Weights of a small CTC audio transcriber: mfcc input, 15625 training examples.
Rows from block 3 of a small CTC audio transcriber, named by matrix and row number. Rows with one number belong to one neuron. Each number is 500 + 50 x the weight over its row's rms, rounded and kept within 0 to 999. All counts start at 0. Numbers have three digits each. After the name is the row's rms in percent of the matrix's.
After each neuron's rows are labels from the 100 clips, of 14976, where the neuron reaches its largest size: "strongest on" is what is common among them. Only what is clearly more common there than usual is listed. The data: read English sentences (LibriTTS-R). In brackets: how many of the 100, against the usual share in percent.
# gate: MLP gate (model.blocks.3.mlp.gate.weight, 768x192), inputs 0-191
# fc1: MLP up (model.blocks.3.mlp.fc1.weight, 768x192), inputs 0-191
# fc2: MLP down (model.blocks.3.mlp.fc2.weight, 192x768, transposed), outputs 0-191

gate.399 095:501499493503507414507491487477487496502501499616069510489500479508505522508504530525496499460501497487501516500500501522471559499501502504498508452530494500519502498531458498459388505500499514497497513470490499494502500516414501504504481501498474532503504498499476507506523503499501502540537457500501494501465498549470449497510501500500543498493498539511497521499447485500500484493479500497508480531499503505495559501501458494556499499500520473504498503527504400504491485534498477499500500499493490500435486498503502494488868499499502490506704495484509499510466515546505519501
fc1.399 090:536507500443501500500513501498515503480465496419499504507500519496501499505498427500560401499504502510498498505487541514499487503493500522487499537495541491501486485501503500498497788488507503501503445502501498502504509498447511569501498459504519509518492470505500494472498607501265480472385510499480501481490500497505508485473495374494501544491507491420499500500495514535500500526505509479470499486511502467498568498536500496457527364692492563505504513493499502533491499524539500580482495524484648503810530499502500498500484491501527507350459502498505509487555491500558498499
fc2.399 093:491498510499502481503496484510493398499501475683361494522499491651501494500505532498496510519500500466570502499446478502500496497501498502524523483573489500519493399501469499481498460502481500500500514494472445499519497509487500510503487521498449500399508500516488514485501473505742504510500237504500537632498500500543502583500505548491508487502491513494500489506499440500503363504488499502481503492508468527506392503501498498500500500500497444499495501527500505516504497484506499449505519491502495454492488496501495501500740501501521504501675501497494508520293530510549500504
strongest on: voice: male (97 vs 47.7)

gate.453 165:499500500528493500456500504499346526541504501500235366498502500485522412485500391488499545501501500495498499530506465500595499501506481501476593504500462501455499541480503504499630287480500501498501501500504498503494496499464498503454533555518495416518471494496501504500496499338492498511651574500500490500504502506490500505504517598500479467535500498504472497500500503456500500500502447535503498503424503503501499499469497507504475592413500513499503493503466503495501501499428503501500499523500500501508500499500506647504498503663500462707430510499499485501499492500321499501
fc1.453 127:503501502631496501488500507451500589530525500495500499502507497493688408501504272330498500500498495479398499542500497499516560499500496494397508501494393502500501521488500500498500256500499499499499500500542586503497505499501494500489499552500502500501489482500525517502490370500498500499646520499500483503506501509496505503505509530500484490500500511504499420499362502490499500499505496500508497499498495500500471493500498507505499503479499613518500490551498500502507500500500518502502500500519500501502495497484534580551402500513537500647234501499500388534535500500495499500
fc2.453 120:481499490494498487510576497500548432499468500502859499532501500504499503506497725515518498499475499501505500500500498502502519495524501500502477504496534498500501333502498510498477637520470493498498501499492486502500499500734501500521500499502503510498580500498478504581499500500511502421486445542499501501501499498504540504501500469493500540500501504503499498502499508500500411507497582500503500496500501502492500497518499499497499337556501494499505500498501497490500499495499500502503501501503502504503494504499479476501501490350472502459638498500500471500494581514724502497
strongest on: voice: male (100 vs 47.7)

gate.30 099:500495501543502485504507506498707500495500491510502515509498500498492477580504499460497520541506408485472503505478776500497520565410502495285506498532505408526502501487460494500534399500518501500500500496499506493513693503501586641441500505498494501507482497543500463523513498494437499496503302508421495505500536525503500472499500509501467504506496500487501502493504505495508500479513500422494493504466499503574501504501492501513495493500499497517278514511495505602431499500506491501570499499492510486500519498502500499516507498477551508517489503515496503499500500500699499498
fc1.30 100:495451499502582321500583549503503495419536496501488516506501502551490496497515500500498494500507474497500478498496500501496515512491505496500535501499499498586504636503365543500495538500502499504498503498501515494522500484513565497501392508386466493499511506586498485484501508489501506500480500515501472495504503599479504500472471511451498492532500512493493485494510490437498485501540502035409504498499506501498500460500501539509499496500335490551497531504503559562495500500498499491480500505500499506481497490499501506498484463498664565502532500519490513495455493500519491493
fc2.30 088:458553447495491615498467537498304499490674492462496496499490500537527604375493510487497502499493695496517491512498408507501504502500504501577522603649478465498573499483503636397506497494500575497478547498456497498504501574501424501586500510501504498483389501500503498497501504501496490588503606500505447538489463463511500489493504519505500498499494507505506492503492502510500526494502496553501565508500503498521494497499501505504498499502498686507749476437500507480500512499511531496424482497511385388496501451500506497485506502581497509501500500497504493501501502612499500496
strongest on: voice: female (100 vs 52.3)

gate.580 111:548499470674500509495499550489503497494501497504507500517511495499497506215499499505387499464518482500512498495524575490505496500239500497569500498567505503475499489501500496526500514505499494493499494526504528466501489496458497490500511507500497499579495495494501479501500497500495502498499500499560505502485501498544264455411501500499496502499493508472501565452504496366603478533274501507499503494588445502420499499520518424557486501491455506460502500499507506499499501499495499499509503508476498551499506504508536440499504531472496498499499466498500485507679518436605496501
fc1.580 119:514509491491502527497512493502498497500487494499500804498503505500518496609500503500500507502506498500479499638565501511497630500494495552500500493501448493578500513489502486501352503581610489499501502497502500500507501548501506500497495473534499500481511559503461497500465457477499506322481494513505522493641494500487500495498485500463520516368498522488501500460506501488500499504509516666589495499504493480438579721501531503500495498498501517508497390499534514498510412500496356486600484504501491505497499473494518499504482541470503354495497518495492500515468574425437502501
fc2.580 109:650546460566480495497501533497499503499496511520505652491506497505502499584499494497465498500499499520455496614497607573500500496485495495509429497503474319524580528497500509541494505514661324497501502525515497500503493496487510496505500499665470497499530534503494482530462486404499503498499501498506495501499500585463516501531419464370500498285498554496500506482508501496496497510513524532497514471574509477301529502512501509489498499498498519500506501440499500495496450502487439499503511505480493489501509501451482510530462759471504497506497500500555492490494612500500498467
strongest on: voice: female (96 vs 52.3)

gate.665 116:500508435500500512494466529546499501503500558497453499501452501542500179499579554501496500487500502487507729505502500504458528398499506500555547500352495493489518485495402497505501495498463487502496514458510522500501498505496500500500497499500499499560498506502485499500516500510508465498503506500444505503498496512500475500568498455502500412518499493486524501499498503474690502519485499503478495502512467559501500502499500488502499856501502486497498499457506499473590495500505492506643501474501499499499501501492501500491504586500486499511504497502509495504493498492563499552
fc1.665 106:500502503498500496500500467498506498500786500496495501514505500496495555501504500496497499506499501502497296504489374495496465500500499504500499506495548517548500504549557442482504603506509659500507498564492502506506497480503494496500502500498497688488504473495500532500498352496507500516493494500508502491508495437503500495500536501505521499498499498499500484495511499506180535486500463469508542543499511500497498495496467505515498493499500518520504464605475506498500528539493507501362514503499499520500557500468501495462500497504497517311392500506500515479499501507500476391
fc2.665 098:496499498502451493500497490503621497492605503534508499485524497475498491502501501500510504501496497489562500473495482510513499427485503500551501486501501481505500310613492674500512504494501510501502507517499527505500502518505495495498500496357488505503484497500500412500525500518497480491509502470500496258494495498498500495492501515520500512654493530455498507509505492590558501488499501490503499451452495502494405499472502505515491773502500498492331497679501503502487501500503496518499445499501466500506504496498509500324501501514501529500403645495496504507499523492491420499
strongest on: the word "not" (25 vs 8.7)

gate.522 080:484500542517499497463509494488496497570499470458500482682496470370514506434502507501491501500332498482319490499496504507525503516495501480538570497600504516502513516506658486498507307500508504495496454490481495548499492499500501501500485527508503498493498503448501537503500526500499466499495488549650502511498500495610491496500511499500494613486500502499513503471724446506492558484499502448505476485499503508500494270368492617503515497500508411494500490550503505494519517499442489502499514523502487501492468499432499440492497488500475499505350530446499514502542552504487506568
fc1.522 087:500488621499487506505455505474508500500505504499499517525502591498601499497502492509264499493487469502491495543539564506475517537470498489503408499453511339511496439505597502500492501510496497505472488503505509519502638502480493500502506491507588500500494605501500503478470476516489509264505504493517498490444491471501455493500510500500475605399505506574508452503505498561473645493515508506398383516498390499503497560503541500449603500497524501459489482521499540486515501506502493504502514328499498520557508452485580499500484492406494500501501503405501485607324489499501494498
fc2.522 087:512499500504501502546509493498493501557427491500500497500384500474398414483554500462499526657512493501576496498499614499663506503499503500472517478505494500775626470663509536514501500501522494500503498500492476499475512504478500500404488318497498514497502561499405505405506491537544501498494429498532482492536498495500500506457500500498502512508494470534590500653506423548498362508473327500601495508501498453505615488500508502485503478558517497508513510438507497502419499507387414492500501504501503493499501500500500493499507477503484496525498517534499501483521541502497479506
strongest on: voice: female (94 vs 52.3)

gate.756 074:501289504504502499505500540506501486484323466498490500512491497462506310529461501550495497500509499547494489454507649566494485500491503546501485496471497482467506597485568500493494482506472488498353544492467582523501499504508526467500565490490493500499507500574503561499500525492507499500492487506488523499473490504479518499463498503503613574511507309394480500441562496545485446501506491489492503503550490519513506501485504514485505478492513544507499500488743553410517499493508504378264499506501486497501498494497433471501494493497432502504470625501500504497500494498484482511
fc1.756 097:495499500497497506531477496509420533502470505473500509497499497498500477503568493496495504502482475501496452490506498500605495507502548488501500497501425488500503503508538534506566503487535470809499502492397464353500505500512500497466507431500495501503486505500497495498497506492500576555512507499491500442224519492501487495577487499518519431531499513505495496205479486499521500492502497492501504501485499508462495500498510521495498501505498617501684519451508500515470511427501491504476501633515526497502498493500524500390485501480504500514387481479500500500500498503505507521
fc2.756 101:482498500501491493502498523499501538497503462516500584456506486539504474499505500500503491525500526499501499502514501489514474425501516387506494476495510502465497500464769460496499503438533490502367504478496499496504495502499473493452551486613484499688506504499537485500516500501458489508504519502567566503501755491493465502472495501519582492500500507501496506095504524498533501574502480525501501524482497469501499514472502504508496497502503518539487501500501478483497502499511450499494502498516500540507497492483501488475502505488504503442499525510500615497499500499521504500
strongest on: voice: female (89 vs 52.3)

gate.705 101:501501704499495502495500500501606544500497498500472499464499518506479222506517500487498492501502512490496509497502499499500507480508499485495515509499500464487500489505487495503501503546485412501507364502539501502539468464499504502437511282602497478472461553627504500545501500471498510485502500500502499499500513500497504501505502508514394499463500498498530492498505500449499576587512650502500497411404500506500494491498493676332498501502519639514499500500500493501517504514700538496494406458502500502402500488506527500497429501500500493500499488501498506527501503521502477474
fc1.705 123:484489506507490491500394494486504482393493501506495505505504500500500496586500427490535537502521448390499501493491516494500581434580502482482400495518522500496502503545509502497493500497499491482498500501528424498500492465497440516298529500537502479491654503637519495745499226512502501497540500530504493499494500496498503501493502477489493527493498500497530494514501466504474495484503600530195491523500540500530565477500500501503493501502552500500500490441492498522503527573500498412501509490428500504497519501504499500598477506497513485504503502449496504472501503507500507499
fc2.705 102:500495499558502436499514579512371486435508509500501401759505493499506577498499500464531497541496501503500498500472543541512498588473500427525486500508521505529485475468497482505484559494490499307443510492487505499504517501501486504500498515500499498510511499492503565500492497438469500493493568508506500501512503500550468514386517500508522505466495496518500501502406459522486488384500511474493506465605594501515543503525492498506359502493498500504500494467500382637500538695496299524500500483496497500499508430497435528499501271541502469524498499506536498493500497503500502430
strongest on: voice: female (100 vs 52.3)

gate.760 083:468476507505503607652502493494503566558433500500495471479497587505478504472495523504498510503501507526527497499477499503510413501508498408503497501516506459500383501514500813500501496469503490503530497496497456501502546500494500502478496499502502508504503498500500488499502519504323493489550485462501452511464523498500487499494502493473487537497496499563514485500490502601502500503502497501514493489488518491501489449550500485515458509512547508492498500501498499788501504499570512391501501495446493505506503493502490500500502496495500497488576495504588490500516809497511485490
fc1.760 104:539690501667521511505495420500499508506504480501501505506499498498499500489670499486470493501503499511499500532431442503502493498496498428499495311500495478503498480505491497496499494496501498504704502514503517558443508562498490498506498499513499520519498454482495499480536571498532499499505497502578502497491496441502427499502517419462417586444498496498502480489549801510500515503514501501536457491488509493492502501499500499500499501500491503499603519533507450501499422405513506506498790500504444490499500503522458518489514508497501492508500499467514495507539499501500517505
fc2.760 091:501516508431492396497519491493499512510492616462506443497514498512555500500496501499502500489521509361476491360443507485503591500581513495459449555486497498492471499499509492509490483505501474500504495500501499481529523520507501505503546502342320506515502476537558519525447501528500511868478492517506525514499483523500508523415485506494579498508500392488565609518487519499518504485476375513330499488501500498500494521486467527494502505496509505475481548499487486513462501497472502503508483471509599500501589511498499494497504501528499488501468375503502504515499492498494497332
strongest on: voice: female (93 vs 52.3)

gate.310 099:500431492487494480499515628349537564488573514501615509506486496472496495499500503498498500502506519490508495480482569530447510496469498470302458535437517511498498501500514492507437618499542503501513496497436501523502509359501470509477489317419522423432745499501499486617534458532502468498502489501503488562499500554500499507498438471502498501512507496506496571507491500498500506656499501494512493575652500540492610491500513520518479434499652499501514344502502500516529494525499513504496501513501499499526501468501501492504501496469501436493507530485501499429504504529499354497
fc1.310 108:627501501495508500495501500540425493500447500500502622499523535497498498501598478506504500484505500500497510454487503501711538499498495510509550500469500479470498511498470655500501496492448517508527502500501500497499536521466497516482504488560498500483500491498467508508500473500521497500499500533534502275493581402498326500502495500494477532452505544449554495503492498498500502488504494500494490500500494501508788499498557502497502500508581562503487512373508499499398502500420382514491495495501500485625488500500505495500461512497456482530512707501498514480416584505496488505
fc2.310 112:486420500519520504458509588502655497508502500502570482474498500525528462499498500504539504495460502497505500491497482516510458499496500466494353543493499578491501501459499258496503494476655500486494485529497499518487499501567622505567501509502456498499494506501499508517499524470446565500499527505404490515515500785489601540491501497495501500706501467614502587483482501608501496593499497499501502501507499497505393504552498498499502496500378496452595387507466494498513507500507511482581498498506483553491503503501479495498527500520592514500500488502500502503500502435500449481
strongest on: the word "and" (72 vs 31.7)

gate.433 100:504475501426505497500498448497509485500515489503495492500503513504500500535500591500502500727498498499499468515491500503502502473490500401502523511621528511503486509499467620502500467517497500497370496490501497498495500518505507494509508498502157517503500499602500497512424493419501486500452500493502496500494378502491496507506499505501533503500491502502502536510500499506518498482521518521520493503494497532489463428499500486504613485500507518500398285505498735500501521497487502497488496517498500479546500510501541504516503499495501492329389499459501496515495500494493485500
fc1.433 085:590505507507502509471528581495497562511502505499498503460470491481505500477493487499514518498432522425485504516512435308488413499433482459501553485577503575503416527490507499505495516499498474498515503497505477426489501502508495500493475496499496448450511573469494490422490478509495451636534540504500497844536552489590500499576473502465488500493503499519503550546494527501500504548516443516504495492494481545533500534437525520488473480502499489501500498485500499384528539500505503514473439513508678498481486519500493528527514478289499506488529555492488498440535441495503512703
fc2.433 090:526426501502500505501486498506502521507446475373506499508517503668430558595499500492516503440500502407498500481499503508480517498535503505502451492466467513525528503500508411493500489468502571500538500791497530500593499484499500499485511503503527500504439449486461514508520504532499500478507501501501556359587497500493505500500490504500512533497493486523502486256505506599527500486501466499498461498512497505421513504465458494499514437511499496439497510579497482498321475489503500516487500484507499556495493565501501500464523500503501503537502363490289490476649449510503541501
strongest on: voice: female (79 vs 52.3)

gate.260 118:500462511498496504447496499501541500500508485498422475651448498469500444565498501508500478505503448502501499505499612499524506510497494497503498501500481500499498496508500432504481502501501499502501501490500294500500550492502493500494499503573497499489489521500500502525500503498524496500502479505506500504494499500501521420408501151498592519497507500503492502499499506502499581500572494502510499489494500485602498500500498507456500496590625500500501507496500502504506498853501504504530530490392633484497499501499501500461430496501501497506500497495493500499488502503499494504
fc1.260 098:494499506500336503499453497387499505495500488502494513500503500497613722504500503520500494505501450502501497515492500499501505499297497494536475501495504500501502518575511395500459503491501492489486500460435531503491500441573501500505488492501499500491493532501270503503499517502501499501555501520494337502499501495478578503467569500502688500499510496500479502497544501564493501433500740461501499607498507494479365494496498386499503563504492500497502502501502502502561503500503499576511501513501505511626498500498505497502500501503510399541503508487501500499550559501492517502
fc2.260 109:475552501497497451614501499498376501494484494506498554502590527510559497375551518508500525533491511496498492502500442499500440501627506558499502499494499506500498511491509570492543500509500507500497515490501564501500462586512524501505501494479500495505610501498500487494499503501500504504500578482499500500512500500420500589499501742500286498563503501500474458506520500497505501497413503498410538516490499498423500495483497496499500504499337499501475524498501506495496500169396504451455498507675484501457497500505493516506524498482511502498459494504439502481499495498499500532
strongest on: voice: female (98 vs 52.3)

gate.603 088:527425420471500511500479501521494505504544494549511494500502503501501499475498501599112514515502498496502494486476490484507508447503494449515507526506651500499506510500520498492454500501498501498507502494446500494497498497467498543498498498500494489523513619493473470463405499501548500502506500466517488501474500509392481501492488490499499509546574500522539500500501488504492499498500497498589497503495511506400506516513500502505493506517680507499517509457501409691581499454505480493496502508359626491563495510525499561499500677496502456505501498473499471520486635524498500514
fc1.603 110:489499481494499502502433506486505501515513495497538490505481546545589502528493495498596502536509500499497328498506500497763498499535534500494491525500499489433502493505469502455499499500502519511506491498370500499500521507490423501498500501511505505500362500501552467501499387568495497488504502501505486500499532513512359500489503396504494499520810497668552500495498480579495521502503490303500406504499500459499503499496483500485498488496494501516496567497521508500418500500500510442500503507500505503529499543499498569668491500520499495501508502486505433501497503500521499473
fc2.603 103:501664533501529500500514519499490501444401499502502529503496488496486500501550499492541489493484497501500600495500497592350510496485498566512501501497506504506500499498502492502552495501491500499457499501651498502493469501500656500503501484499501504543519492497492532511606602407499492545505499453503585478488499382501644497570531787512546483485492522432334498500508500496533498505500496627383512468503503504497468506500500508500501500499483504367504301501477499519502497505506500499489512494510455508501493461453502351464530500500518501494501496502499502501500431502515514501
strongest on: voice: female (92 vs 52.3)