config.toml
model = "CTC audio transcriber"
train_examples = 15625
hop_length = 160
win_length = 512
hidden_act = "swiglu"
bias = "all"
qk_norm = false
subsampling = 2
width = 192
learning_rate = 0.0012
Rows from block 2, named by matrix and row number. Rows with one number belong to one attention dimension. Each number is 128 + 32 x the weight over the matrix's rms, rounded and kept within 0 to 255. All counts start at 0. Numbers have three digits each.
# q: attention query, key and value (stacked) (model.blocks.2.attn.qkv.weight, 576x192, the q third), inputs 0-95
# k: attention query, key and value (stacked) (model.blocks.2.attn.qkv.weight, 576x192, the k third), inputs 0-95
q.139:127131124236127128138127130137128010125124000042192238127128000126115143130115228128128148128143127127046127187122118129126129129128127127132127133182128128125132100127128129125125120122126129115127083129181167129124129155129122094138157128128122131125041123127106130132128114124140183123
q.140:128161128128126098128124132208123078102128000132128133129128080128129142131142130128109128062143129155130084130112108152113132128127134121153127131128132128121162110119128128139128129127070123124111119128128179095132137128134090119126139131126195108128093127123129164143128128128128143126
q.141:124127104119126124107088130141068129125128086175161128122131127131131130127128255130140189000122124128183000127021085126148129128128130099231128164108171122125149050128129128129248218112127123131000126017130151131128128132247126137122128130000082134133187129111127133135127133125076109116
q.142:126127195130147127128208128128116125084129128128128120127107127125127123092180128128126128128127135191129123128127128201128129139127124129128150239255127019107097131127128098155125127053128123129173127255129128122128134128129128124127129121131128129133116048104129129130057128255143128224
q.143:179141000101133125129128129129124130138133127142127235138136128131109128168124128129129129134133035070128128126126117091128124124129129109129109128071131141171129097129128195097125121128148149127125131114128128128129128128112125150143129110114111150076197129125128128127129120128123128003
q.144:127127129145124134119128173127129143109127127133128128127126127130129127169127128128145142125128129117124110165128242128129128128123128137128150127128134128128127131143127121128128132134129128129128138128126128120123128129128129128126128118124127129129127126190128125128096076129108129131
q.145:128134000100129104130108118133122124128128125138126231129128126127124127128000209142127128121121110127205128103130119129127128128129159161129110149129126165129142118106128132128128123128128126128128141132129128128129127180128125128128125131132128122127128131127170134128143129131128124128
q.146:136139132128128128127028126130127125171104165130126128131153154128129128121128129128128126126126128140128129101152111128118063128128111128128128000097128149128127130117127129153157127221120127033130108175128160127132032126128121102127128128105128001128131127128128255127140156128129125146
q.147:129128138148128133103131127125147255130046126148128126129137153128133147125128078125080139128129129087127128129216127142064111128128102158000170128061127128127047128116123127153130128162129126128165128145128165126255041128129103128128182127127125052135130080142104127126200127247103127190
q.148:140128064131135121124128115129128081123128000127127163129128127125120094129128129128127133131128124128139128128130128128136128128136196117128123223127118126129128125128128130101138127121129128119139113125128128128133128128128126128130128130131122128127131130042128128128130129129128126128
q.149:125131127115093129131095128135025128132128142128128007133128140074126126128128127132233125127134129120133128128125129129120125128188126137162132126127143131127138130129128127130120128128105129128123129127130126129128128117128130128122128168128129128127125154128128127144096128006128143128
q.150:128119132126131129123139120128128125130132146083146067126129173131157128124132116098128128137128171144128130128128125130121126128159128071124132126129106129124128127080184099128128127125128129130120128129130133164141112127128125094128088126127129114113151111133065128131152126125133129125
q.151:150128132106133126113114128129130128128128127128122170130129127167129127132128128131127127128125125132128126128146128124126130128128255128129127127129128128130128133128129124128129112129128128126129149126129128128128129144128085128127102128129128125127130131127130135128160127128127126128
q.152:128128128170127130129128128127128128128128127128130127128128114111128128148127061123129128127128129117126128128127125210091078124128000146127172129104128128123116128127126065128128147128128128133149128255126149127128127128128129123129175113127121131129129103142128127127124127137107161184
q.153:123121128127131071170127128126132127128150149128128201086112114142154129130133101126113113094116128250128129127128153128126128128085162128127128133162128127128128092128130128137128128127128131130123160129128161067120179169127133128129111127126255219130125128155168136128136176126137201126
q.154:127152128128122128141128127151126126128129128128129114128128128054128127126127124128130128128128128120128132128124121154129126128128000129126128130118127128122153122128127135128128130088126128140125124245127127128128111106128168128129159074128128132128093128129128120128128129129133160129
q.155:129211129128122143057143128129174143130082121135052120201127134161134119129128132071127216137129129086132106129129131128131142128127129132129134127128128105127128126129141126133140128136133120148129103125130140128128128128152122197123130129128123122125131128113127121129128025133122125130
q.156:127189127081103130124128122135143129131093126041131107158128146160177125128128129127160183128126129124131119128118129129117146160126128128129139000128134091127144128137135123141146130140128125159127064118131141128129081128128130134125127125127174109127129123129117128129129127128127187133
q.157:128129128128086125124106090136123117154128128130128129133139146116116128128129134137128129128128122121132128130130126096128127128128128127126126128125129136145128131130126129128201118171126127009128015127132128127132035120126126128128128163089126112127130129055094125128138157128135123130
q.158:129128131126128129122128127128129193132128130129128130127130127159132128128127128125127126127122136133127128128128098133113131128127128128128131033088129129126119134125131120132128128131129127132137111153127139128147127128129126127129126122127130053128129118135130164128137126163127129184
q.159:129124126160127108128130136126181131129126126181131119128128132062128130127134096127107129127130131128126128130126128128131128115128064129111218255124128128127107128087119130136127175125128128117128077123123181103137128117128127127130223128128125133136129127135046125127121128129129127129
q.160:130124128159132156111225132052166156127121124125133240128033130243129135128172128066124128142133128139098129128131101120144142128100129034123128128128128117157098128128130127128132129145134040123128059129128185160123167128179071125128132134128125139128130124128123129128127128127127128128
q.161:049126136125148129135128129121132128128128180067129128126127255180142152127128125118128093129128170150120129125129128128128130128120131129128131128133128109128062255090129128128128128129128121128127149133126129164126128134145128128128071128170165128128127127128128144127128128121139108124
q.162:129112128129198129127255161126200160128128127114140126126128128131128133185167091117034128128109196145122128128128128128129131128087130128128134128134127126131000187127128126127124137127131128130130128126126129128131201128194128126132111125128128138152129127165116128125126128126127131183
q.163:128128124162123130166141147127127128128128131128197039126127129067127128126128111122130129128133133126075147128093128129130126133128000128127129129127130128125128124128128133128125142108128128131127117129127127128128127112128168128129146128127128132129124126129124122138097130128130130128
q.164:133126062139128129108131138026128128125122000159129128129133133112128129127129143126127132130131117128128127131131128128130128128128128127127123139126127126129124123128127139127134138135127125123129125127123138128128130127129125128127202132132119128128138128128125088128128129129130127103
q.165:126134019129062127131128129128126129128121127128131128129128128128115129127076181146127133128131117126131127124130123125128127165125126128128126119110140160142153128129121143138128137129127083127131018114128156129129128099135128128128149135133120088127129129116129117131105131129127129154
q.166:137131133128140128125127078129103102129130103184118151078128128128128124128124128135128128127127029126182128120187127128127127095134129130128107128124037152128131127118128129124148122128128127127181212158129087124128102151128105134133124128096128052042128129128137131112155144161139096125
q.167:127128128110165127129127128128128127158132140083159132127129255159129129127129124128128089128124128164128131125128068128124129127128164126128106128129119128128123134124129128127180127128127128128128128134129129128128129178128126101128060125127235127128128128128128237128199141127143128126
q.168:129135000132127128129128133127125128126127050133129127131141130072102128129128128128128133131130035122128127129128129128132127129128110128128123199126127127129128119128127139070133128126127128124127124186128128119048127128128128140128255130114107132128128128010128111129074129128130126129
q.169:124124129126128129129128128128129129130128212083219128126123127149135128128128128124129125128126148133127120127126129128126130128128128129130131128211128011127128128128131118176127129130128130130125190131127128129127133239128128087128021123126171128129127128191127131127126128127128131127
q.170:128129127124133128191127128123129080120154132111097128077092160128248130126129044128131015129128152163128129127129127137126127127128128127128110129133128110127137143020133137126018127128127128129122127138095118155123144128128130129125125130139157129123238174129128139128129132057186127000
k.139:126131124243128130137129125128135126128132110121132222128130067128117130133126128134127128128115142147122128137117073130125127136126126128127122171217255128135115136128133255053120125111132127058128110128103138132128128153167129117119131128131112129128128131093128124126136125128088128147
k.140:134129032128128111127127131132155096063147120255124216116128077205128128130130140137127108127100135128129034150128088133118128128058127000126124140131160123128131130086160138128128128128128099128131060169127124128127128129136127129128127129131125128107127128129125125123133140130125128130
k.141:129128000052127123000095139097128193128126224148148128128128120128154135129107144148128161000127128127130078134094122128126128128089129105130126132128130121121128106133048125102133139130124114125060128117083130128128128133181147128128134151133127128086127130177122125135130124082126082116
k.142:126136169162128127161129128129128127122164128144126128186075127128128000128139119098094051129128146128128128129163122162130126000243097129128121191125129100130130207110128074124054127017128128133255128205182185009152130142128101136131127126245129128146137128129128128126125082147129127220
k.143:128126113125128126027128128128132156131114127127133130125130129129118160136127128129084128128127052128128126124019139037126121148039129128127128127132127139141127128132124199129128128131129128125019191124127088200124158128128140128139129127128066129118136128128105126128127156128126129121
k.144:138128129173123126125128133128129137125107063128129130129127126124148129128132129130128048130183128128131153126182128128123127106129125131128124109083130129128139128128129128133128131140126128128132128131110129129130130127103071126126129111126128122126122055130128133131129128130113128130
k.145:165128128098130128128126116132127128127128128128127130128128129128127061127115129126128202126113100128128111138121128128128128126129135097129126126133126125128129123128128110127127122120129164128127127127183128125128128135128131164196092132130127253084129130128126126128127127123148073089
k.146:122131156132127227100130200128127111128086125128128128128128130120000128129105161128130130134140127127128178128127112127130138132128128126128101078131200128140128127255124146128131128159136122111128128126128150137127113105130130127125130176106114113127129128126128178133134040137108125134
k.147:128162194202128197069128128119135128104119121128111128136128128129128128137128129126118130255130126128129122128129122128131128130128128128108127106129129122206128128132121147129130129164130111125127128129135227126216106128129104129127130124082114117255018123130127206130191128156000123158
k.148:157128119128130128128129115128128128129214128134127130135128130137125126205128126127111139121072084128127000129120128128128128156128132127125128178139127127128128129128124128127128128122128141128107127113136128075130136130128128174133127128164127146000128130128128000126126128127128095119
k.149:128129173128121124128122233128120104131060127128129127127255126123165131000128132148192127128141127128133130125127127128088128128184126131140076067127128130127141097141129129146166169138122128128147122128110126126127097126079110017127128162121127120128128130123157164132127098127128168128
k.150:086127129123128155100132133127138090143129123108131116125128128129129157128128150128129128131126143127243129106128128138127139129128128124128129128129128129128127114126134141125129128158131126133130126126118129139115126093166131102125128127128129100130135127128122125127129129132120147133
k.151:132122088123128128098128128128130128127130128127127255129124132210125110132128144130128128107125110131128122120130125127131131128129255126128122126129128125131128118125129128127104127128128129128126123124132094128128131130128097162128127127128129128102128128113144125126130126128126111125
k.152:126127210191128129129166130127128128113110129128129110067128124011130133128128119117128126138205128043128130129131128129128125120128020130127128127127170128127127141152128124129130128159128126129134133255128129154128116128124127126128128106131062116162127127129127130132129151140043215135
k.153:126133000127131125214196136129128128128128134127219190125030110128126128231129111128128000127126130131114160137129120128130126122093128130128128127127184122140128215128129117105087129126125137129128115130128104132099191166127124130129035127126129131132146128129170129123126148127129140128
k.154:125137153130128128143128128128124117127127129129126002126131125000131138123106114000128127128142128125129140167085130129128124128126000130128128129128128128127128138132128127128131128128128128140129135130127116131128128128113128127184128127169126128137128130128117136137035134126132148128
k.155:137128171128127131116128118125126127128135104130124145129123129148129128005127128128104129131129120126133128130128151111149094128128129130128198129129096128129127128109126200132141161128129116128083147128130145127129149136202129139128128128131126128128119122132009136128135096128127124128
k.156:128129131128127128084128132128125128160113077108177124126128130126129128000121140128129129136134128131131153128125128128127128128128128128133128121128129117128128126128108237128143129129128127128128130123127128141128128127127129089120120144123131111129128127128115157128130104129149132129
k.157:130128128127125151123126138128127113185127127131128119148173178128000066129128163128128174107129125127129129127128127127129128135148128128128127128131119069128129126179106140131131128168128128111127123126131159116128125127129128128127129154128127128084128160125130128129127060128128024176
k.158:128123185127128139047128128125135130128103126105136128119129137128129128094128131128130128147171131128134129125128123128129149123127129128128126109128128128127128126127128132128136128130128126128134128126126150245128092121128128109119128130122135007189131118128128130143133125136127159129
k.159:128173128153128111128133131128140128089128129130130124130128105101110141159143090125126128128128128128104128138128128128129123128128076131116128133127133118128128128130111130129125158163128127122128089133127133127195125128080127128131132125130127131133110127131118129146128179128021130142
k.160:116127128135131136128133102116134128173128128128180163127128131204128130131184126128125143129073128128119128089128128128146131139084129128102255138137117127128118129067000131127129125128147084128128128128128240128127126128244132133092129127130129131121129124129095071063129130136128115149
k.161:069127125124134128128129156123136002126128221009128156016127129168129135078128127128170123128128146129125130097129109146174131126122128128128152082128098127127127130127222128127179128133128126129136129129127130137113126129181128105124128126110128127255131127128129129122129129131127185135
k.162:127128128134137128121135136125159137122128128068137128103125127128124154129181126126127125132126150129127126126130127129138135128124128129121194128126128127128124133128125128127134135128127126128139125132126136134129123128129126119126128104075130123193128122136094127125129180131096252163
k.163:123138162133128128234128129128126128128127128129129000127132122051129141125128107126128128129128165126128133138126130128122125129127000131128131132127128132125127139134127128129167129128128128128130131132120138128128127110127128091128135128128126128143128128191128132130121133128130219132
k.164:128128127146129128162129126127128128127133128167125131255128130132127128135128121126100161127060125128122127135128128128128128145127127128049164165128128128128126129128124129127128128128133128128121128128128128082129129132129128191132132127150123232100093128128000118076128164128128097128
k.165:130128128128129122128127125128126128125125128132115122142197129126128072088125128130128255125129126150116130129128132126118128128126128127128127129128129113111128127129123130131133128168127128126128128124130128119134073127127130132137128164127137171119127129128022128131126128127192091124
k.166:131128132130128133129127127130128126127151128135043128128127129129094129180031132127127141128127124128128126132128128129120129128131128128112113127144120149128128128128144123127043062128135246129129138137149128123127125132130128140136128128143119128121137128127128124123145128127127067127
k.167:125163129126130147128130165128136011234124128000191129064123155128123125128128155128132126128130136129128129127130052131130134244126132129128129109127123090167127128128204135112129127131129127128168124129185128128122124128184128095126098131122128114174134125128128128125129127132123150136
k.168:128128127128129128170123125128122126128134130173124119167153128128128116128128123128127163110066115128123086164127128127128114130126106128128127171128128127127128130128127128127128127128128197128093128130129127093128131129128128128152176128255128224108128133128041128128051130122138109123
k.169:102129129128129127128133177128130131128041128073134128074128126126129129108128128128142031131128180128129162126128096179115130112125128129129129094127130127129128128128149127129211128128128128129227128128125128159067127128128128007124083128106137105155136124129170129127129128130127146131
k.170:062130124097133127212129128130127076128173144125128126097128121128141226127124121128137128090128141114122155128000129128212128128127105112130126128131128128133128130128138126116013126123128146146118129128124100131062133111128255155135126113126129129152132134106128119128122223123130221121